From a checkpoint of a small CTC audio transcriber: 17200 steps.
Rows from block 7, named by matrix and row number. Each number is 500 + 25 x the weight over the matrix's rms, rounded and kept within 0 to 999. All counts start at 0. Numbers have three digits each.
# conv: pointwise conv (model.blocks.7.conv.weight, 256x256x1), inputs 192-255
conv.52:500500500500458500500529500500500500500433500500500500500500500500500500462417451500500471500500500547500500500500500500541530500542537539468449500555500440500527500468500500500430500500527500
conv.53:500500500500500500535500500500500500500500500452450500500549428500500500553559500500473500500500500500442500500500500500456466443500500443500500467500500475500500500500500500431460500500500500
conv.55:500426500500500500500561500500500500500500500500533458500472500500500500500500473500431387500500500500500500500500523570500475500473530500447500500500472453500542500500551466500543500500500500
conv.56:450500524500500403500500500500500500500500500500500500500472500500470419540500500500500500500473500500500500500500454500500500467500500500500421500500500436500525437434545500500500500500500500
conv.57:500456500466500500500500564500461542500500525440500500437500500500532453500500500534500500500500450500453500500500561500500500500500536500568500500500457500500450500523500500500524500500537500
conv.58:554500543500563500500500500500500541500430500500500500500500500500500500500544554451500536481500500500500500500500500500500500500531500500500500500500554500468500500500531542500500500500500500
conv.59:500500422500552500500500500500500524500500500500536500455500559500424500469527500500500500500469534500500546500500500500500500500500500500529500467555500500500500456500500559500469500500500500
conv.61:500500457500500500500500500500524500438500529530420500500500500500500500443500463500500500450500456500500500500460542500500500500500554500500500500500500466542500434476500469432454500461500537
conv.62:556500500500500500500500500500500500551467500500500521500457500500500500500500466454500536481500500500500500500478546478500500500500531446429500500500439500500500500457560453465500500500500459
conv.65:490453500500500500500500500500423500500500456500500500500500500456500461500500522500500500500500500500533480500426500500500500500500547552525500500556500500532500500500500532532500565500500500
conv.66:472500500500500500465500500454500500500534500500546429500500500546500500500500500529500500500500500500500469500515500477553500500530471500500500500500460456454500500500420500500500456500500500
conv.67:500462500500500500500500500500500500567468500500500500500500500500404500500500500463500449500536500500500500560500500500468500500500500450500476500500500525500444500459548500500500522457500544
conv.68:500500465553500500470500500454458500467500500465500459500500500500500444500526500500500472500500500500462500530468500500500500500500500500500429500500538500465462526500500500500500500500500500
conv.69:500573470500543458500500500428554537500500500500500500500500500461500500500500544500530500500500500500500500500461500469500500500500468460565500500500557465500500426461500500500454438500440460
conv.71:500473500500500500500542529500482500465474500500500500534458500500458500500500500500500500500455500500538500569537467500500500500500542500500500500471561500465473500527500500418531403500500445
conv.72:500540452500500500500500565500500500500500500500500500465500464433461500500500500500500500469500500500500522500520500500500525500500500500500500569464500445528500500500500471479500500500553425
conv.73:500500500475500462500537500500500500432403500455500500500500500538500500500500571521500500500500500500500500500444500500469500500500500500479529500454500500500429531500500500500500500500500500
conv.74:454500500500529500500500500500527576500500500500554500447500500500500500500500500500500500500500471500448555500500500500500500500500500500500500538458500500500500500477563524500500500500500500
conv.75:500500472533500559500500500528500470429500500500500500500500500449500500500500500500500500458457452500500500500500500500500523500500500471448453463500500524500500500500500500500537585500500500
conv.76:525528500500533409500540500500500500500466500500500547525500500500500500500466500500571500500500500500500500530500500545500532500474500528500500500429500500500500500500500531500500538500500500
conv.77:500476522500500500529500500500500500500540538500500465500500500528500500500500451500500500500500500500500500468446554500500500434483500500500500458500527461500500536551500500500500500500500500
conv.79:500500500500500558533500500500500500500537440500533554559500500500500500461500500500438410471500426500463500500500500444500500500500471546500500433500500444500500463500461500544500550468500467
conv.81:500500500544500500500443472500434500500500500500551500439500500500527500528500500500516500500437500500500542519500500500478526500500500525542536480500500500549500500468500500500500442500500500
conv.82:547500545500549500500443561500500500500446500500500500464441500500500468463500500500500500500500500500457500500500500500500500500500451500500521500500500440500500547500500500500474500500500463
conv.84:500500500447424500500500500500500500500500536500500500500500500500478500500500500473500471500532500447500453500457500468500548500500500500500500500500500500500500500524500500500500476447500460
conv.85:500500467450451500500544500500500500500476500500500500500444500500500500500500500500500500522470500500500428500500500453500500500500500472500500500448500500500539500500500500500449500475500500
conv.86:500500500500541500500500500500500532500500540500500500526452500451500500500500463461500445475500468472536500500500531547500500470467500500500500500534500500500500500455500500450500500500500500
conv.87:500500500500500500500500461530500500500500471500500500500529500500500500450500500470554500500500500500500500500552500500447531500528545500500459500500540500500500500463500500531500543409500471
conv.88:500500500500458500500500458522555535500500530445500500546500500500461500500500500500500500548500500500444500452500500500468500540500413500500500529500500481500500500533500466443544500500422441
conv.90:500448454500500500500500500500524500469500500500500500500536452543500500500500500464500500500569543500500500500500500500500500500500468453548451500500537463500500500500500500500535523500500500
conv.92:500500459500500461500500500557471458540458500500500474500535500500444500500500500541500500500500500500500537500500535500500448500500500445543500500532500500500500500500500542500535566473467500
conv.96:500500500455500500500500500500500500500500500455465500500476500500500500500470529500500457457500500500500500500464500500500500500409547500500500500500500500500500534500500500474543500460500500
conv.97:406459500500500500550500500500500462500542500500500500500500532500500539466547500500554500500500500472500500500547500500500500458500438500500500500500500500500500500535500500500500500500481543
conv.98:524431500474500448500500500445500500432456500518500464500500500444500475500500500500500500457500540500500500573500500500462500500500500448500500500500467500500500460500500500454525500500500500
conv.99:500500481548561460500500500500500566536445500500500537500500500500500500547452500463521500500500500500500500500500500429500500500500455500500500500500500500500552500500500500500500500458547500
conv.101:545500500525500500530500500425483500500471500500500500500408500453500549462550500500500500465500500500500579460500500500500500458500500500500500500537500455462457500536500500500529536468500528
conv.102:500500500500500500532500528471531500500500500500500500500500471500500500533500451472500500500500500500500500500500500568519500500450520500500500461500555446500500500500500500421500500533500546
conv.103:500500500500500500500500500567457446541500500441500543500500568500569500500500500535484500490500547460500500529500500464500500500500500500517500500450500500500500500500500532500500500500500500
conv.104:468500535500500500500500449448500500500500500500572500500500500500500500500434500500471500500500500500527500500500500468500500500542500525500500500524462500465450500559500500437500500500500500
conv.105:500500500500500419500454500500562549500500500500500500534500500500500458500500500500500500500416453528438500500500544500500500500500460437500500500534549500500500445436500500500471500500500500
conv.106:500500500538536500443500500500479500500500500500452500500571455458500500500500500500500539500500443474517500500429537500500547500500500525500500500418500500545500500500500478500500500500535500
conv.107:500438500500500500500500500500555536478500500500500472500439500500500500500500500500500500500452500557440500500500500500500439500500500500500419459500500473500500540477500500500500500440500500
conv.111:500500500500461500500476500500500500440500500453500500500500500500519455477500500500500469500457430500500521500500533500500500500500500535500500456538458500500500500500553500500466500500500500
conv.112:533500443500500500500538500500448500500500500528459500500500478500500500472500500500500500500500500500500500500500500500500467500500500500500539500500529500500500500500449523500500500500500541
conv.116:500500500500500541500500461500500500500474500500500500500500500500500552500500500500500500480500500536500562529481500500459538470500441500500500500500500528500500500500547471500473544500500500
conv.117:444500500454500521469500500518500500500468533500500500470500454500500500500441500500500500500565500500547500426500500500500500525500532500500500500464436500459486500500500500482529500500500500
conv.118:500500500500500500535500500531500500500500500500471450454500453546546538500500500500533435530500500500500500500500500500500478445500500500533500500466500500500547500500500500500500500500500500
conv.119:500549500500500500539416500454546536478500500454500500500436500500452500471500500539500500500449500457500500500500500500500500500500468462500500500456500451464500532548500515500527500433448500
conv.120:500500500500530500500467530459500500500500500500500500500500500456500500500500500500527457500500500500500500500500500464500500500500500500530500500542500436500500500500457462544500530500500500
conv.121:455500500500500546500551500464500500500436500500500500500500409537512500500562529500453532500544531476500462500500500500500471500500500500500500500534500500500500465534500500450500500500500500
conv.122:500500500539520500500500551500529575500500500474451500500500500500500500500500500500500500500454500500500462467500543500440500500464442500500472500500446500500500500500455500444535500500432500
conv.125:535462500452500500457500500500500461547560446500500500500500460500500500500526536500443500478500450484500500500500537500465500500500500500500464500500500526526500469500500500500500463500535500
conv.127:500500500463500500500500531500500500500500500500500500500500500500500531500500500535462500535530444459459500564500500466500500465500500500536500458500500534500527500500500420452531500500500500
conv.128:500500500500500500500500500500500543500540500500500471500500500448425500548500500500500455500500500543500500500525500500500441500527460500500500466529500500500500500500500500417451500500500500
conv.129:548500500500500500476500500500450500500500500441500500500500456500500500535500553500438500500500582500480500500500515561472443430500431500500500534500500500467444500500500472521500500528446500
conv.130:500442543456470536500500558500500500500500500500500500500500500440500500500500500500500424500500463461500500500500500500500466500555520500448463500500500500500500500500500500430500500447436500
conv.131:500527500500500500526459500500500500468530500500454500500500500500532500500471500500403443500500461500500500500500500538500500500500500500500438500500500427500500500500541540500454456456500500
conv.132:524468472500523551500500500500500540500500500500500500556500536500500500500481590466500500500500500500545500500500500500457460500500500500500466500500500470500454500500500500536500500500500500
conv.133:445500500500500500500500500500500528435459540424500500531521500500500500500500500563410500480500500452500500461500526500460454500500500500472475530500442500500500500500500500500534500500500470
conv.134:530500543500500500430548500500500468500500464500500500500500544500467437500500500500500478500500500500538500500500500448540463500500468458500500463500500500500523500500477500475500500500500500
conv.135:458500500500500500443500560526500500500500425500500539500500500500500500500500500500500500500500500500500500542500500500500469500500500558500500500500500500457500500500466500500500500500463500
conv.136:500547500595500500500500500427541535500500451500500500500500500500500461500500500500561500500500500500559500556500500411441500500500500500500500500500456500500500500500551500428538500500500500
conv.138:528500500500500500500500500500560500429500500500500500472500500500500500526500500528500500500500500555500500540500524500500500500500500455555500500500500500537500500437500500432500500467463500
conv.139:500476442500500500500500438540530500500500500500472543500500500500500500500577500500572500500458530520500500500500500500500500500544522500500500467500500500500500462500500500462540500500539500
conv.140:453500500500500500500536452500500500457500500456472500500532500541500500500500440500500500500500500522500500552500500500500500500500500500500500451500447500500442473500459500500410500529500500
conv.141:436500500521500500500500479456500568500500434531500532500500500500500500500526500500500500500500500500457500500500500500452548560500500500500500500500500461500500500500500468500500500500461500
conv.142:500500500500560500527500500536500448500470547500500464540535500500500500500450500453526500500500529500500462500500500500500500500500500500553545560439500500445500500500500445500470544500464456
conv.144:433500500565464500500470470500454500500500463500465500500541500500500500500500500500528539500500467455500545500500500500534536466500500455500500500469500500500545500500500500500500474532500500
conv.145:538500500500500500444500500500471542528500500500500500500439500456443537500500500500500500500500500500500446500524535560500500500500425500500500500500500500474472500445500500500500500500500500
conv.146:456527500500428540500500500500500500500459500453473500472500538500500524500500500500500500500500500436500500500452456500542500500449500500500446500500500500425462500500500548500500500500500500
conv.147:500500500436500530446563500552529500500500500466500500458469500500559500500480500500500500500500554500500500539543500500500500500473500518500536500500500500464500500454500500500500500446500500
conv.148:525500500534500500500500530500500500500500540500500500432500500500500500500500500500500525500500500500463500500500500500547538500440500500500500500500500457500440526472500435500500573500552483
conv.149:500500500500500500500500562500500500500500547452500526500531500539500500500500500500425542500500500500500500461500532500500500500458500500500500500500453500500537500500500500500500500469500538
conv.150:467549449548477500500500500500529463500471500500500500474467500448500500500500500544500466371457500500500500500500500465500500500500518500434500500500500500500462500500500500500500500469500500
conv.152:475535500500500500500529500500454500500500468500500500500449500500556500500525446500475500534542500500528500500500500455500500500500546473500500500500500559434500537500500500500415500532500500
conv.153:524500500554500487450500500522552500500500531500500500500533449465500500500500500547500500531500550500451500500500500500500500500532546478500500500500500500500500500500500500500500556500500500
conv.154:500500551542461500500500500500500500548452500500500500531500500500500500500500500500500524448500500420500500500500500500529533500500500500500440522500500500472500500500500454500500500433500446
conv.155:537500500465500422500500528500500500500500470475421500500500540500500500537500500450543466500500500500500500536500500462500500408500500500500561500500500517471500460500500500461500500500500527
conv.156:530459469500500500500500463500413500500472450500500500528500445500534538500500554447500470500500470556500467500500500500408518500500500500500500532500500452551500500500500500456500500554456500
conv.157:500481468500500500500500500500500500500500481500550539500500500500500466500500500500500448447538500500476500539500472458500539500500466500500500500500500431500455500500500500500500500500500500
conv.159:500449463500500500500500500500500500500500527500500500534500500500500500500541500500500500500500500533468500500500500469466415450500457500500500500535534465500549500531500435430500460433500500
conv.160:500500463500500446500500479500500539500432529430500433544500467535482500500500500563438500500500500528500549500500500500500430500474500526500517500462500500578500500500500500455464500480538535
conv.161:500450500522545535500500429458534500500500542500500500523500500500500500500500500500459500500500500542500500500418500500500500500500500540500500500500500500500500500500500580431500500500500500
conv.163:500465500500500500500423500500500425500450462500500562500500500500500448500500500500537500500500466500500500500500500500500500455500500500500500500577500500500500500500500500500500500500500457
conv.164:500500500500500466500500500500500500500500500500577526565467433559500500500500500500500475500500500500500476500500500500500523537444439500500500446500500468500539464541500500446500444500500461
conv.165:500500466500500447500500500500534544500500500500500439452485500500500500500445464500500473500500500500500500500447537500500553467500500457500539535500479528500500500500500536500500500500500500
conv.166:440476527557500559500500500500500530500500500582500500500500500500500500500556500500500521437500500475539500500444464500500500500469500500500449458535500500535500500472500500476500500500500500
conv.169:433500500500435500500444500460462500500500473500500500468500500456440446500500500500500468500450539500500500549561556500500500500458500500500500480555500462500500500500500500500466500535500525
conv.171:500534500538500500547500500500500500500500500462500500500500500473500500500500529500500454500554531500500500500549500500452464500526446500500523500528500500548537538500474500500500500500500524
conv.172:500500500500523447500433500500500500558500500500523500500529500456462500451453500538500434500532500551500554500500500500500500475522500500500500500536500396500500500500500500500543479500500500
conv.174:500447500500500500500450500531500500500500479459434500500500500500500500500500500500463500500456500500500500500416500500527500500500500535500500535447500500536500545500500535440500500500500500
conv.175:500453500444500464450500500500500500500500436500500500500500443500537500500500446500500500500554500500500500460558500500464500500500500573500452466530451500500500500500500500500500500500474500
conv.177:500500416500529500548546500483500483500500500500500500500558500500443500519457500544500500500536500500500500500500445534500500500500500500500500500500500500560500500533500500500500500500500500
conv.178:553500542500432500443450546500459500434500527500500500500500459500500500466500500500500460500500500552500500466500500500500500460431500500500500500500500440448500500500500500500500530500500500