config = dict(
    model='CTC audio transcriber',
    dataset='read English sentences (LibriTTS-R)',
    train_examples=15625,
    gain_aug_db=6,
    n_mels=40,
    hop_length=160,
    input='log_mel',
    spec_augment=False,
    win_length=512,
    tokenizer='char',
    vocab_size=32,
    arch='tdnn',
    norm='batchnorm',
    hidden_act='relu',
    depths=[12],
    kernel_size=3,
    stem='single',
    widths=[256],
    init='lecun_normal',
    optimizer='nadamw',
    learning_rate=0.0021,
    beta1=0.95,
    beta2=0.95,
    eps=1e-10,
    magnitude_pruning=0.7,
    max_steps=17200,
    batch_size=64,
    epochs=70.5,
    lr_schedule='poly',
    final_lr_fraction=0.1,
    warmup_steps=3440,
    weight_decay=0.09,
)
Rows from block 5 of a small CTC audio transcriber, named by matrix and row number. Each number is 500 + 25 x the weight over its row's rms, rounded and kept within 0 to 999. All counts start at 0. Numbers have three digits each.
Before each channel's rows are labels from the 100 clips, of 14976, where the channel reaches its highest value: "strongest on" is what is common among them. Only what is clearly more common there than usual is listed. The data: read English sentences (LibriTTS-R). In brackets: how many of the 100.
# conv: pointwise conv (model.blocks.5.conv.weight, 256x256x1), inputs 0-255

strongest on: the word "was" (40)
conv.89:442500500500500500553500500500500500500500422500500500463500500475500500500481500500500500449500500500500531549500500555500500500564500500500500500500430500473500500519500500500500500500500500443406500500472533500526500448500500500500500500500500500500500500500500500445548500500459500455500500500500553500500500464500426463500500500500500538500500500474457500500500500500500500548500429500500500500500545433500407500554500560500500529500500500500500462500500500500500500500500459536520500537537455542500500500500500500500500528500500500466500500500452500500500439436500500500500500465500452500500442500500500500458500500500500500500537500500500500500500544467500474543500500500529500527500533461500500500500500500557500500500539554500500538500500500500469500476500538

strongest on: the word "not" (40)
conv.194:500472541500456500500459556500447500500500500450500464500500500534500541556500549549500473500500500500500445536500534500546538500500500500500500535500500500500500500462500500528500500523500500500500500500474500456500500500500582500500500500500432557533500500500500520500500500500500500500500500500446500444550500500500500500500470524530500543500500500500500500500500500500531500500500500462500463448500539500500500500500500500500500500500500543500500500500500500500500532500500444523500500500500545462500537500458500500455500500500500500542500461556500557500500500440500500500500454500500500546500471500500500500500500500569500444467500500500500500500500500500436500500525476500500500521500545530500434448500444500500500452500500500500500555500439448535500500500500423

strongest on: the word "was" (37)
conv.131:500475500525465500500500500595500500500500500500447461446436500500500552500500500500500444500500500500500500500500500462500469433536500555461500473500524500534500500484549500500534541500600500500500461500500464500500449500462500500500500500500500500500500500500500562500500500500500460500547500500500471500500500454438463461500448500451463500500500500500450500500524500500432454500531500500500500549500531500500500543552500500500457500500500500500500500538500444461500500500534500552474500500500500500463500500500500427500500500500500500500546461500500500554466533500500445467500472500500500523500500500500529500449500500500500500529500500500500529549475534500500500500500464500500500449500500500461500500500453500523472500500500500500500500500500500500500500500500500

strongest on: the word "was" (36)
conv.87:535500500500475500460463466500500500500500500500500500500500545500427500500500500546451500500500500500432500500500500551500500500500500500500500500500500500500500500500500500551500500500500500500440500500574473500500466463524500470500500469500500538500500500531500500500532470500500500500500544500500500500452500500500375500500500457500500574530500500500468410500532549444500457500521500500500500500500461442473500500500540500500500541500500500500500500457500500500500410500500500500500536500500500500500530540500464500500500500500564500500567473500473500500536500500500539500533462500500500500500456500500545500500500500500500500500457500500545500500445500500500500500500500500538500540500500500543500530500500500500558500500500500500500500549500500459500520500449471

strongest on: the word "the" (75)
conv.103:500533500500500500500500500500500500500500500500500500500500500500500500475500500424430500500500500500500500500500500500500538454472500500454500500461500500550500500500500444500436500500500530500541500500500500535500500500444500500500500500456500500458560500500500535500500500500500500455500461500549534500529500558500500500500500500500500523452535478500500500541457500570500547500500500500500474500500500500457533500500500500458542500500531500500500500500500448500500500500500500500540445500542432500500451445536500500554539500500500500500436500500500500537461500500526545500463500500500534433500500500500500500500537500500454463450500540500500465500500455500500541500441500500500500500500500569500500441500500500500500467500453500470457500453500500500500440500500529

strongest on: voice: female (83)
conv.64:500470500500500500500500500500500500570500500462500500500455453500500500500574549500500500500500500500500500500500500500500453532552500500500500449478500500500500500500384500500500553500500470500500519500500500500500447500500500547500469500500532500500547451500500500500500500500500500476456500449500531500567500500500500500500500473500500474500476500500459500500500500500500500500500464522500500500435500468500530467460461500539500447500462500454500480449500500500500500443500500500500500475420500500445500500500500500500500500545521500500588500500500569500500500500500500468500525500500500500500500500500500553500476500500413500500500500500439500500500457446500449500534500500500500474500500500500500500500551500500500500500540500538500500500500500500533456500447500

strongest on: the word "mr" (65)
conv.226:500472500500562452500500500500500500500564531459500555500500500556500500500435476500500500545500500500543500478447500500528500500500500500500500500500432500500500458536500528500535500446500549500500500462451500500500500500500500448500500444449500500451500467500500500500500500500450547500500463500500563500500472500500500500500500500500500500471533541500528500500526500500462500500500500462500442500500500500500550529527500500500500500575500500500500500468500460500500500461453500500500500500530500472500427500500500440500500500500430500500500500500500500475500545500500500500500454500500464500500536440458500464500529548500500500500500500500500436500474500500500500500500500500536500500500500500500500500412559500528557500500500500500500500500471500500552500500528500

strongest on: the word "mr" (47); the word "mrs" (31)
conv.15:444471500469500500500531418500500500500500449500500500529500500500549500500500551449500442500500471565500500500431462500531500500500500500500500431500537469500429500460500500500500500500500500500500500500500500466438500563574500500500500500500476540500500477500456500500500500500500547500500500500500469500500500440500500500441448500534500500533554500530451500500500500522500500500500553500548500500500500500500500500500500539500482500500500500500500468500469500461500500480500452500500500455500472443500500500500500534470500500462500455500500500500500559525500500500500500500477468500442500531500500500500500500500500500500469500462500451500500500531551500542500500500500500500456500500454500500541549500500500500500534500467500466500500500455500500461536458554500500

strongest on: voice: female (90)
conv.186:500399500448500500535500500500500500500500500500442537538547445500500500500500500500500500500538500538500500500500500500500565456500500500543500548500530500526500500500500545500500531522500500463446500500500500500500500500500532500500500565500500500463500462500500500439500500552469467500500551500500500500500500543533433500500500534500500500500500500500500500500500531500500500552500528500524542500500500526500500500500500476500500410500500500460500500500500500548443451544500500522500500500500500500500500500500500500534453500541500468500500500500441500500541533500500500461500500500500500500500500500500561500542500364500500500500500500500500500500447500500500500500500500500500455438500500469500500449500534500500473500500500500500500500461500500500475541500500500

strongest on: the word "not" (36)
conv.211:457500431500500500500500500531500500439454443448500540500500500500500500500500500500500527500500500500500500500528500460500500500535500500476500500500500500500500500500500500454543477500500433500469500500542448459500500500500500429446500500553500535500500500453500438500500500500558527500500462469500500500500500543500500444500500500534500500500500500500466478500438458550500500500500485500500553444500477500465500500500500500525500500500460500500500460500500500480500469500500500500500500500500500500527500500540500543500500500460500428500500545476500500500500536570461500500500500536500535587500500441500500455542500527500500500500547537473466500500500537554500500500500541528500465545500538500500500500500500500455500549500500500500500463500500471500468500529500500

strongest on: the word "the" (75)
conv.147:551500500500500500500500500463500457500467569500500500500459555500500500500500500500500500545500500500500500500559500500500500500500470534500451500500482528459500500500500500452500500545452500500500500500500500500463500500500434532461500500500500437460500500500500541500500461500554500530500500536534500500426500500500452500500500542500500500500500453500500500500500513500500500462452450500500500535500435500551500500500500458500500500473500528500500461500500500405500451525545500500500500500457500500500500452500500500500500500531500471500500542500545462500500464545500500500500500424500500500500500500500549500540500500500500500500500500500500536417446500500500447500500500540500500500500463546500500537465500500500540500500500500500530500500500500500500450558544500

strongest on: the word "was" (55)
conv.177:500500500500443500500500500500500500500547500500500500500500500500500500500500538500500500500500473500430500562540500500500500414500500500500544454466500500500500474458500453540500417500581500500500500500500438457455500500458500500500500500553554500500541512500500537500500536500500500500500526500500500449500500500500500500500500500500500500534529500500500500500536467500500500500536500549539500500500523500500500467500500500500500500500500500437500500467543500500500500500500528500500500474500537500500500540500500500500500500500500461526534464426500500533450500530500500500500521528500532500500467500500463500500539532500420500500545500461500500500500579500500500500420500439460500459500479500538500500500500532500500500500500542465500448500539500517523500500500541

strongest on: the word "the" (93)
conv.205:500500500531500467465500500440500500500538543532500500467500447500448500500437500500500500500500500500500500402500500500500500500500500500500500500500500500500466500571500531500500448500500500500500500500528500500500500557500445529478500452456500475500500500500500500500526468500500500500500500500500500538500468500500500462500530500472500500500543548456500533500500545500500528500454439500500500500567500500500556500500500451500500500500533421418500552447500500567500500500500500500500500500500500555500500500561500500500500500500452500500500500500500500500500500500500459539500545500500500500500500500500533500500560500500500500500477500500500556500500500575500500500500500500500500545447500500500500500500500447500541500450500500500500500500547500500540500524563500

strongest on: voice: female (80); the word "was" (48); the word "he" (36)
conv.8:500500500500564462517500500500471500500527451500500564500500500466500500500545500475500445500461500500455500500500535538500500500500500500500466500500500500500500477500500500534500500524500500500545500500500500529500500500500553500500500500500500500543500500473500500500551500500500500500500500500500500462500547500449486500500500465545521500500500435464500500500427500455500500457500534449500534500525500500411526500437500500447500500500500456500477500458500500431500500500546500465462460500533500425500500546500500500500449500500500500500500500500500500461500500435500500500500500462539500500500531500500470500555500500500500500500500500500500500417500500500500500500462500500479473500537500500537500500552500500412500500500409500500500500500500500528500533500500500

strongest on: the word "was" (59); the word "not" (27)
conv.169:500500500500500460500469500500500539469500500500500500546500500500500500500500500500500524458500500500466500500500500500500434500500500500500538547500500563448442500473483500500500500448500500500500500500500500500500427500457500500500500500408500527500500440500500500500500500500500441500500500529500500500500500500500500500500500500500532500553500469500437500500500500500500457500500500467426500500500500548500500500540500542534458500500500500500500500456500500500500500528500545500500500500500500500500500549538500452500426462500465527430456500500547500500500500500500500500500500500500534564522500461428500500500500500500500545547500500500500500500500500460480500500500500500500516474543531532500500462447450500422500552500500500500536456476500500500537434500500500

strongest on: the word "the" (76)
conv.57:500456471449500442500500453500500500500500500500500500455500500500541472500535500500473500500500500500529500500500467540446462500500500500500500500500500500500448448558500500500500464500500553450549500445447559500500530534556500425418500458500500526500433500500500500500500500500500500500500540500500500500500500461500500541500500500480533440474500500462500500542466451460466448500500500500500500500533500500500500500500500456500536500500500500500500557500500465500500500500500500442462500500476471500530500500500540500500500453568540474548500500551500500500500500500500500500473500500500500474534500500462500500500500548552500500500500500500500500463565500533500465500465500500500429472500500500500500500500500500500500542500523458500500500500500469500500500500500500

strongest on: the word "was" (40); the word "with" (36)
conv.117:500500500500472446500558500544500500500500500500500500500500539500500500454500500500500500500500500544500500469500470500500550500500554461546470500500500500500460500500500500500500500500500500500500500451500500500451500500500500465500500538537500500500500423500500500441556500500500462500500530500463500500470500425500500500439500535500500500500500500462460500500500500500546500438500500500500526500500500431500500500500500500500500500500500520456500466422500456475500438443533445500500500500462444500537500500523500555500459500500500500449444533500500500500500500500500500500500500454500500500500469500479476500449500500500500500500500442500500500557450500500500500500500500424481500550450444500500558500500475500500500500532500455500500547476500500500500500500500500

strongest on: voice: female (82)
conv.83:500478466500500525450425500500500500500500500500454500500530533500500500557500547500500500500500500539500500454577500500500432500500500500500500500500500472500500500500516500500500523500548473500437457500500500500500458500541500411500500500475500500500500500541441500500500500500500500500500500455500500500466537500500500522500500549500500500500444500500500500500500500462500459500500500553500500554536500500500500500500500500500452500500500447500500500500500500500534500422445500500500550500500520500500500529442500439500500500529527500500500500500500547500549500500452500528500530535500500500500500500523500500500500531500386478475532500527500500500500500500500500500564570500500500500500500524500500500500523500500443542500463540456500531500500500500541500500500500

strongest on: the word "had" (26)
conv.38:500500500556544434500500500500500460500439500500500459500500500500500500500574500471458500500537460500469500438500500500462500549500500500500454500557500500477500500500549500500500500500500453533459500500500500543451500534470500500500500500461500547500500500500500500500435451500547500500500500500500500500435500500454500500500500500500500467555500500500500551500561500532500500500500500543534500500500500500500500500500500500534450500500500531500500500500427500459528532500500500500500472500500500467536535500468500500500540455500500558500534553500500458457500450582500500470500500552500500479500500500500525500500500531500500500500529500500500442500500500472438500531500500500500500500529540526500454500500463451500500500500500461500500500500500528500462500500500500

strongest on: the word "was" (70)
conv.166:500500461500500536500500500500465472500500475500420500500500500543500500500527500500500481533500459500500500461500552500500500500500500433565500500500500500500454500500526500500500546500500500465449500437500500500443444500531500500538500500500500475500500470500500500500500500500542523500500500500500546500500500500469500500500500500460557500459500500500441500500500500500536539500500500560500500466500500500500500500500479500500500500500500500442500500500500532468500500543564564542500500500500500466500500500500500500500500453500500452500500466500460500500500500468533500500540500500500500449468500564500500500500500500500458500542500407537500534500500500500566500500500500500500459500500500500500500500500500500417500500500500576500500500500500500500500550409519540

strongest on: voice: female (82); the word "was" (44)
conv.206:500500500500500500527461559500534500542500500531563500500466500398500540500500500500428500500500500500500441567450500527472500500500500472538533500500500500463500522500500500500500500558529500500446500500467500500500500500500500500500500469547500500500500500447500500500500462500500500500500500537500542500567500500540500500500473500500539466500500500546500528466464500500500500500440500500500546500500539532500500500473500500466500466472500500500500552500533500500500500500500564466500500500500500500500449460500500522500500445500458500459453500457500518500500442469500500500500500500500500500500500500500459466500500500500500531500478500500500500526535500500531530472500500458500463500411528500500500500500500500477460439500500500500500500471455535500500500435500539

strongest on: the word "the" (75)
conv.234:500461500557500456500500500462500500430500500500500446500500500500500500500500561500584500500500549500553500459500500500550500500465500500461500500500500500500452500500500459500461500500500500446500500467457500562464500500500467500500500449500500500531467463500500500500444500500500461500500537449500500500500500500500500500500500540500450500500500458436500500500500451500500457500470441500500500500500432449500500500500432544500500500500554500500500500500500500500541442500500500461541500500500500455534500500500500500500500500500500500500452537458500456500500442500500500500543500500500500547500500500500545500430534500500542500500500464500500500472500500500500500500500500500500500500523500500500500500500500500500500500500430500539500458500500500540500500500429500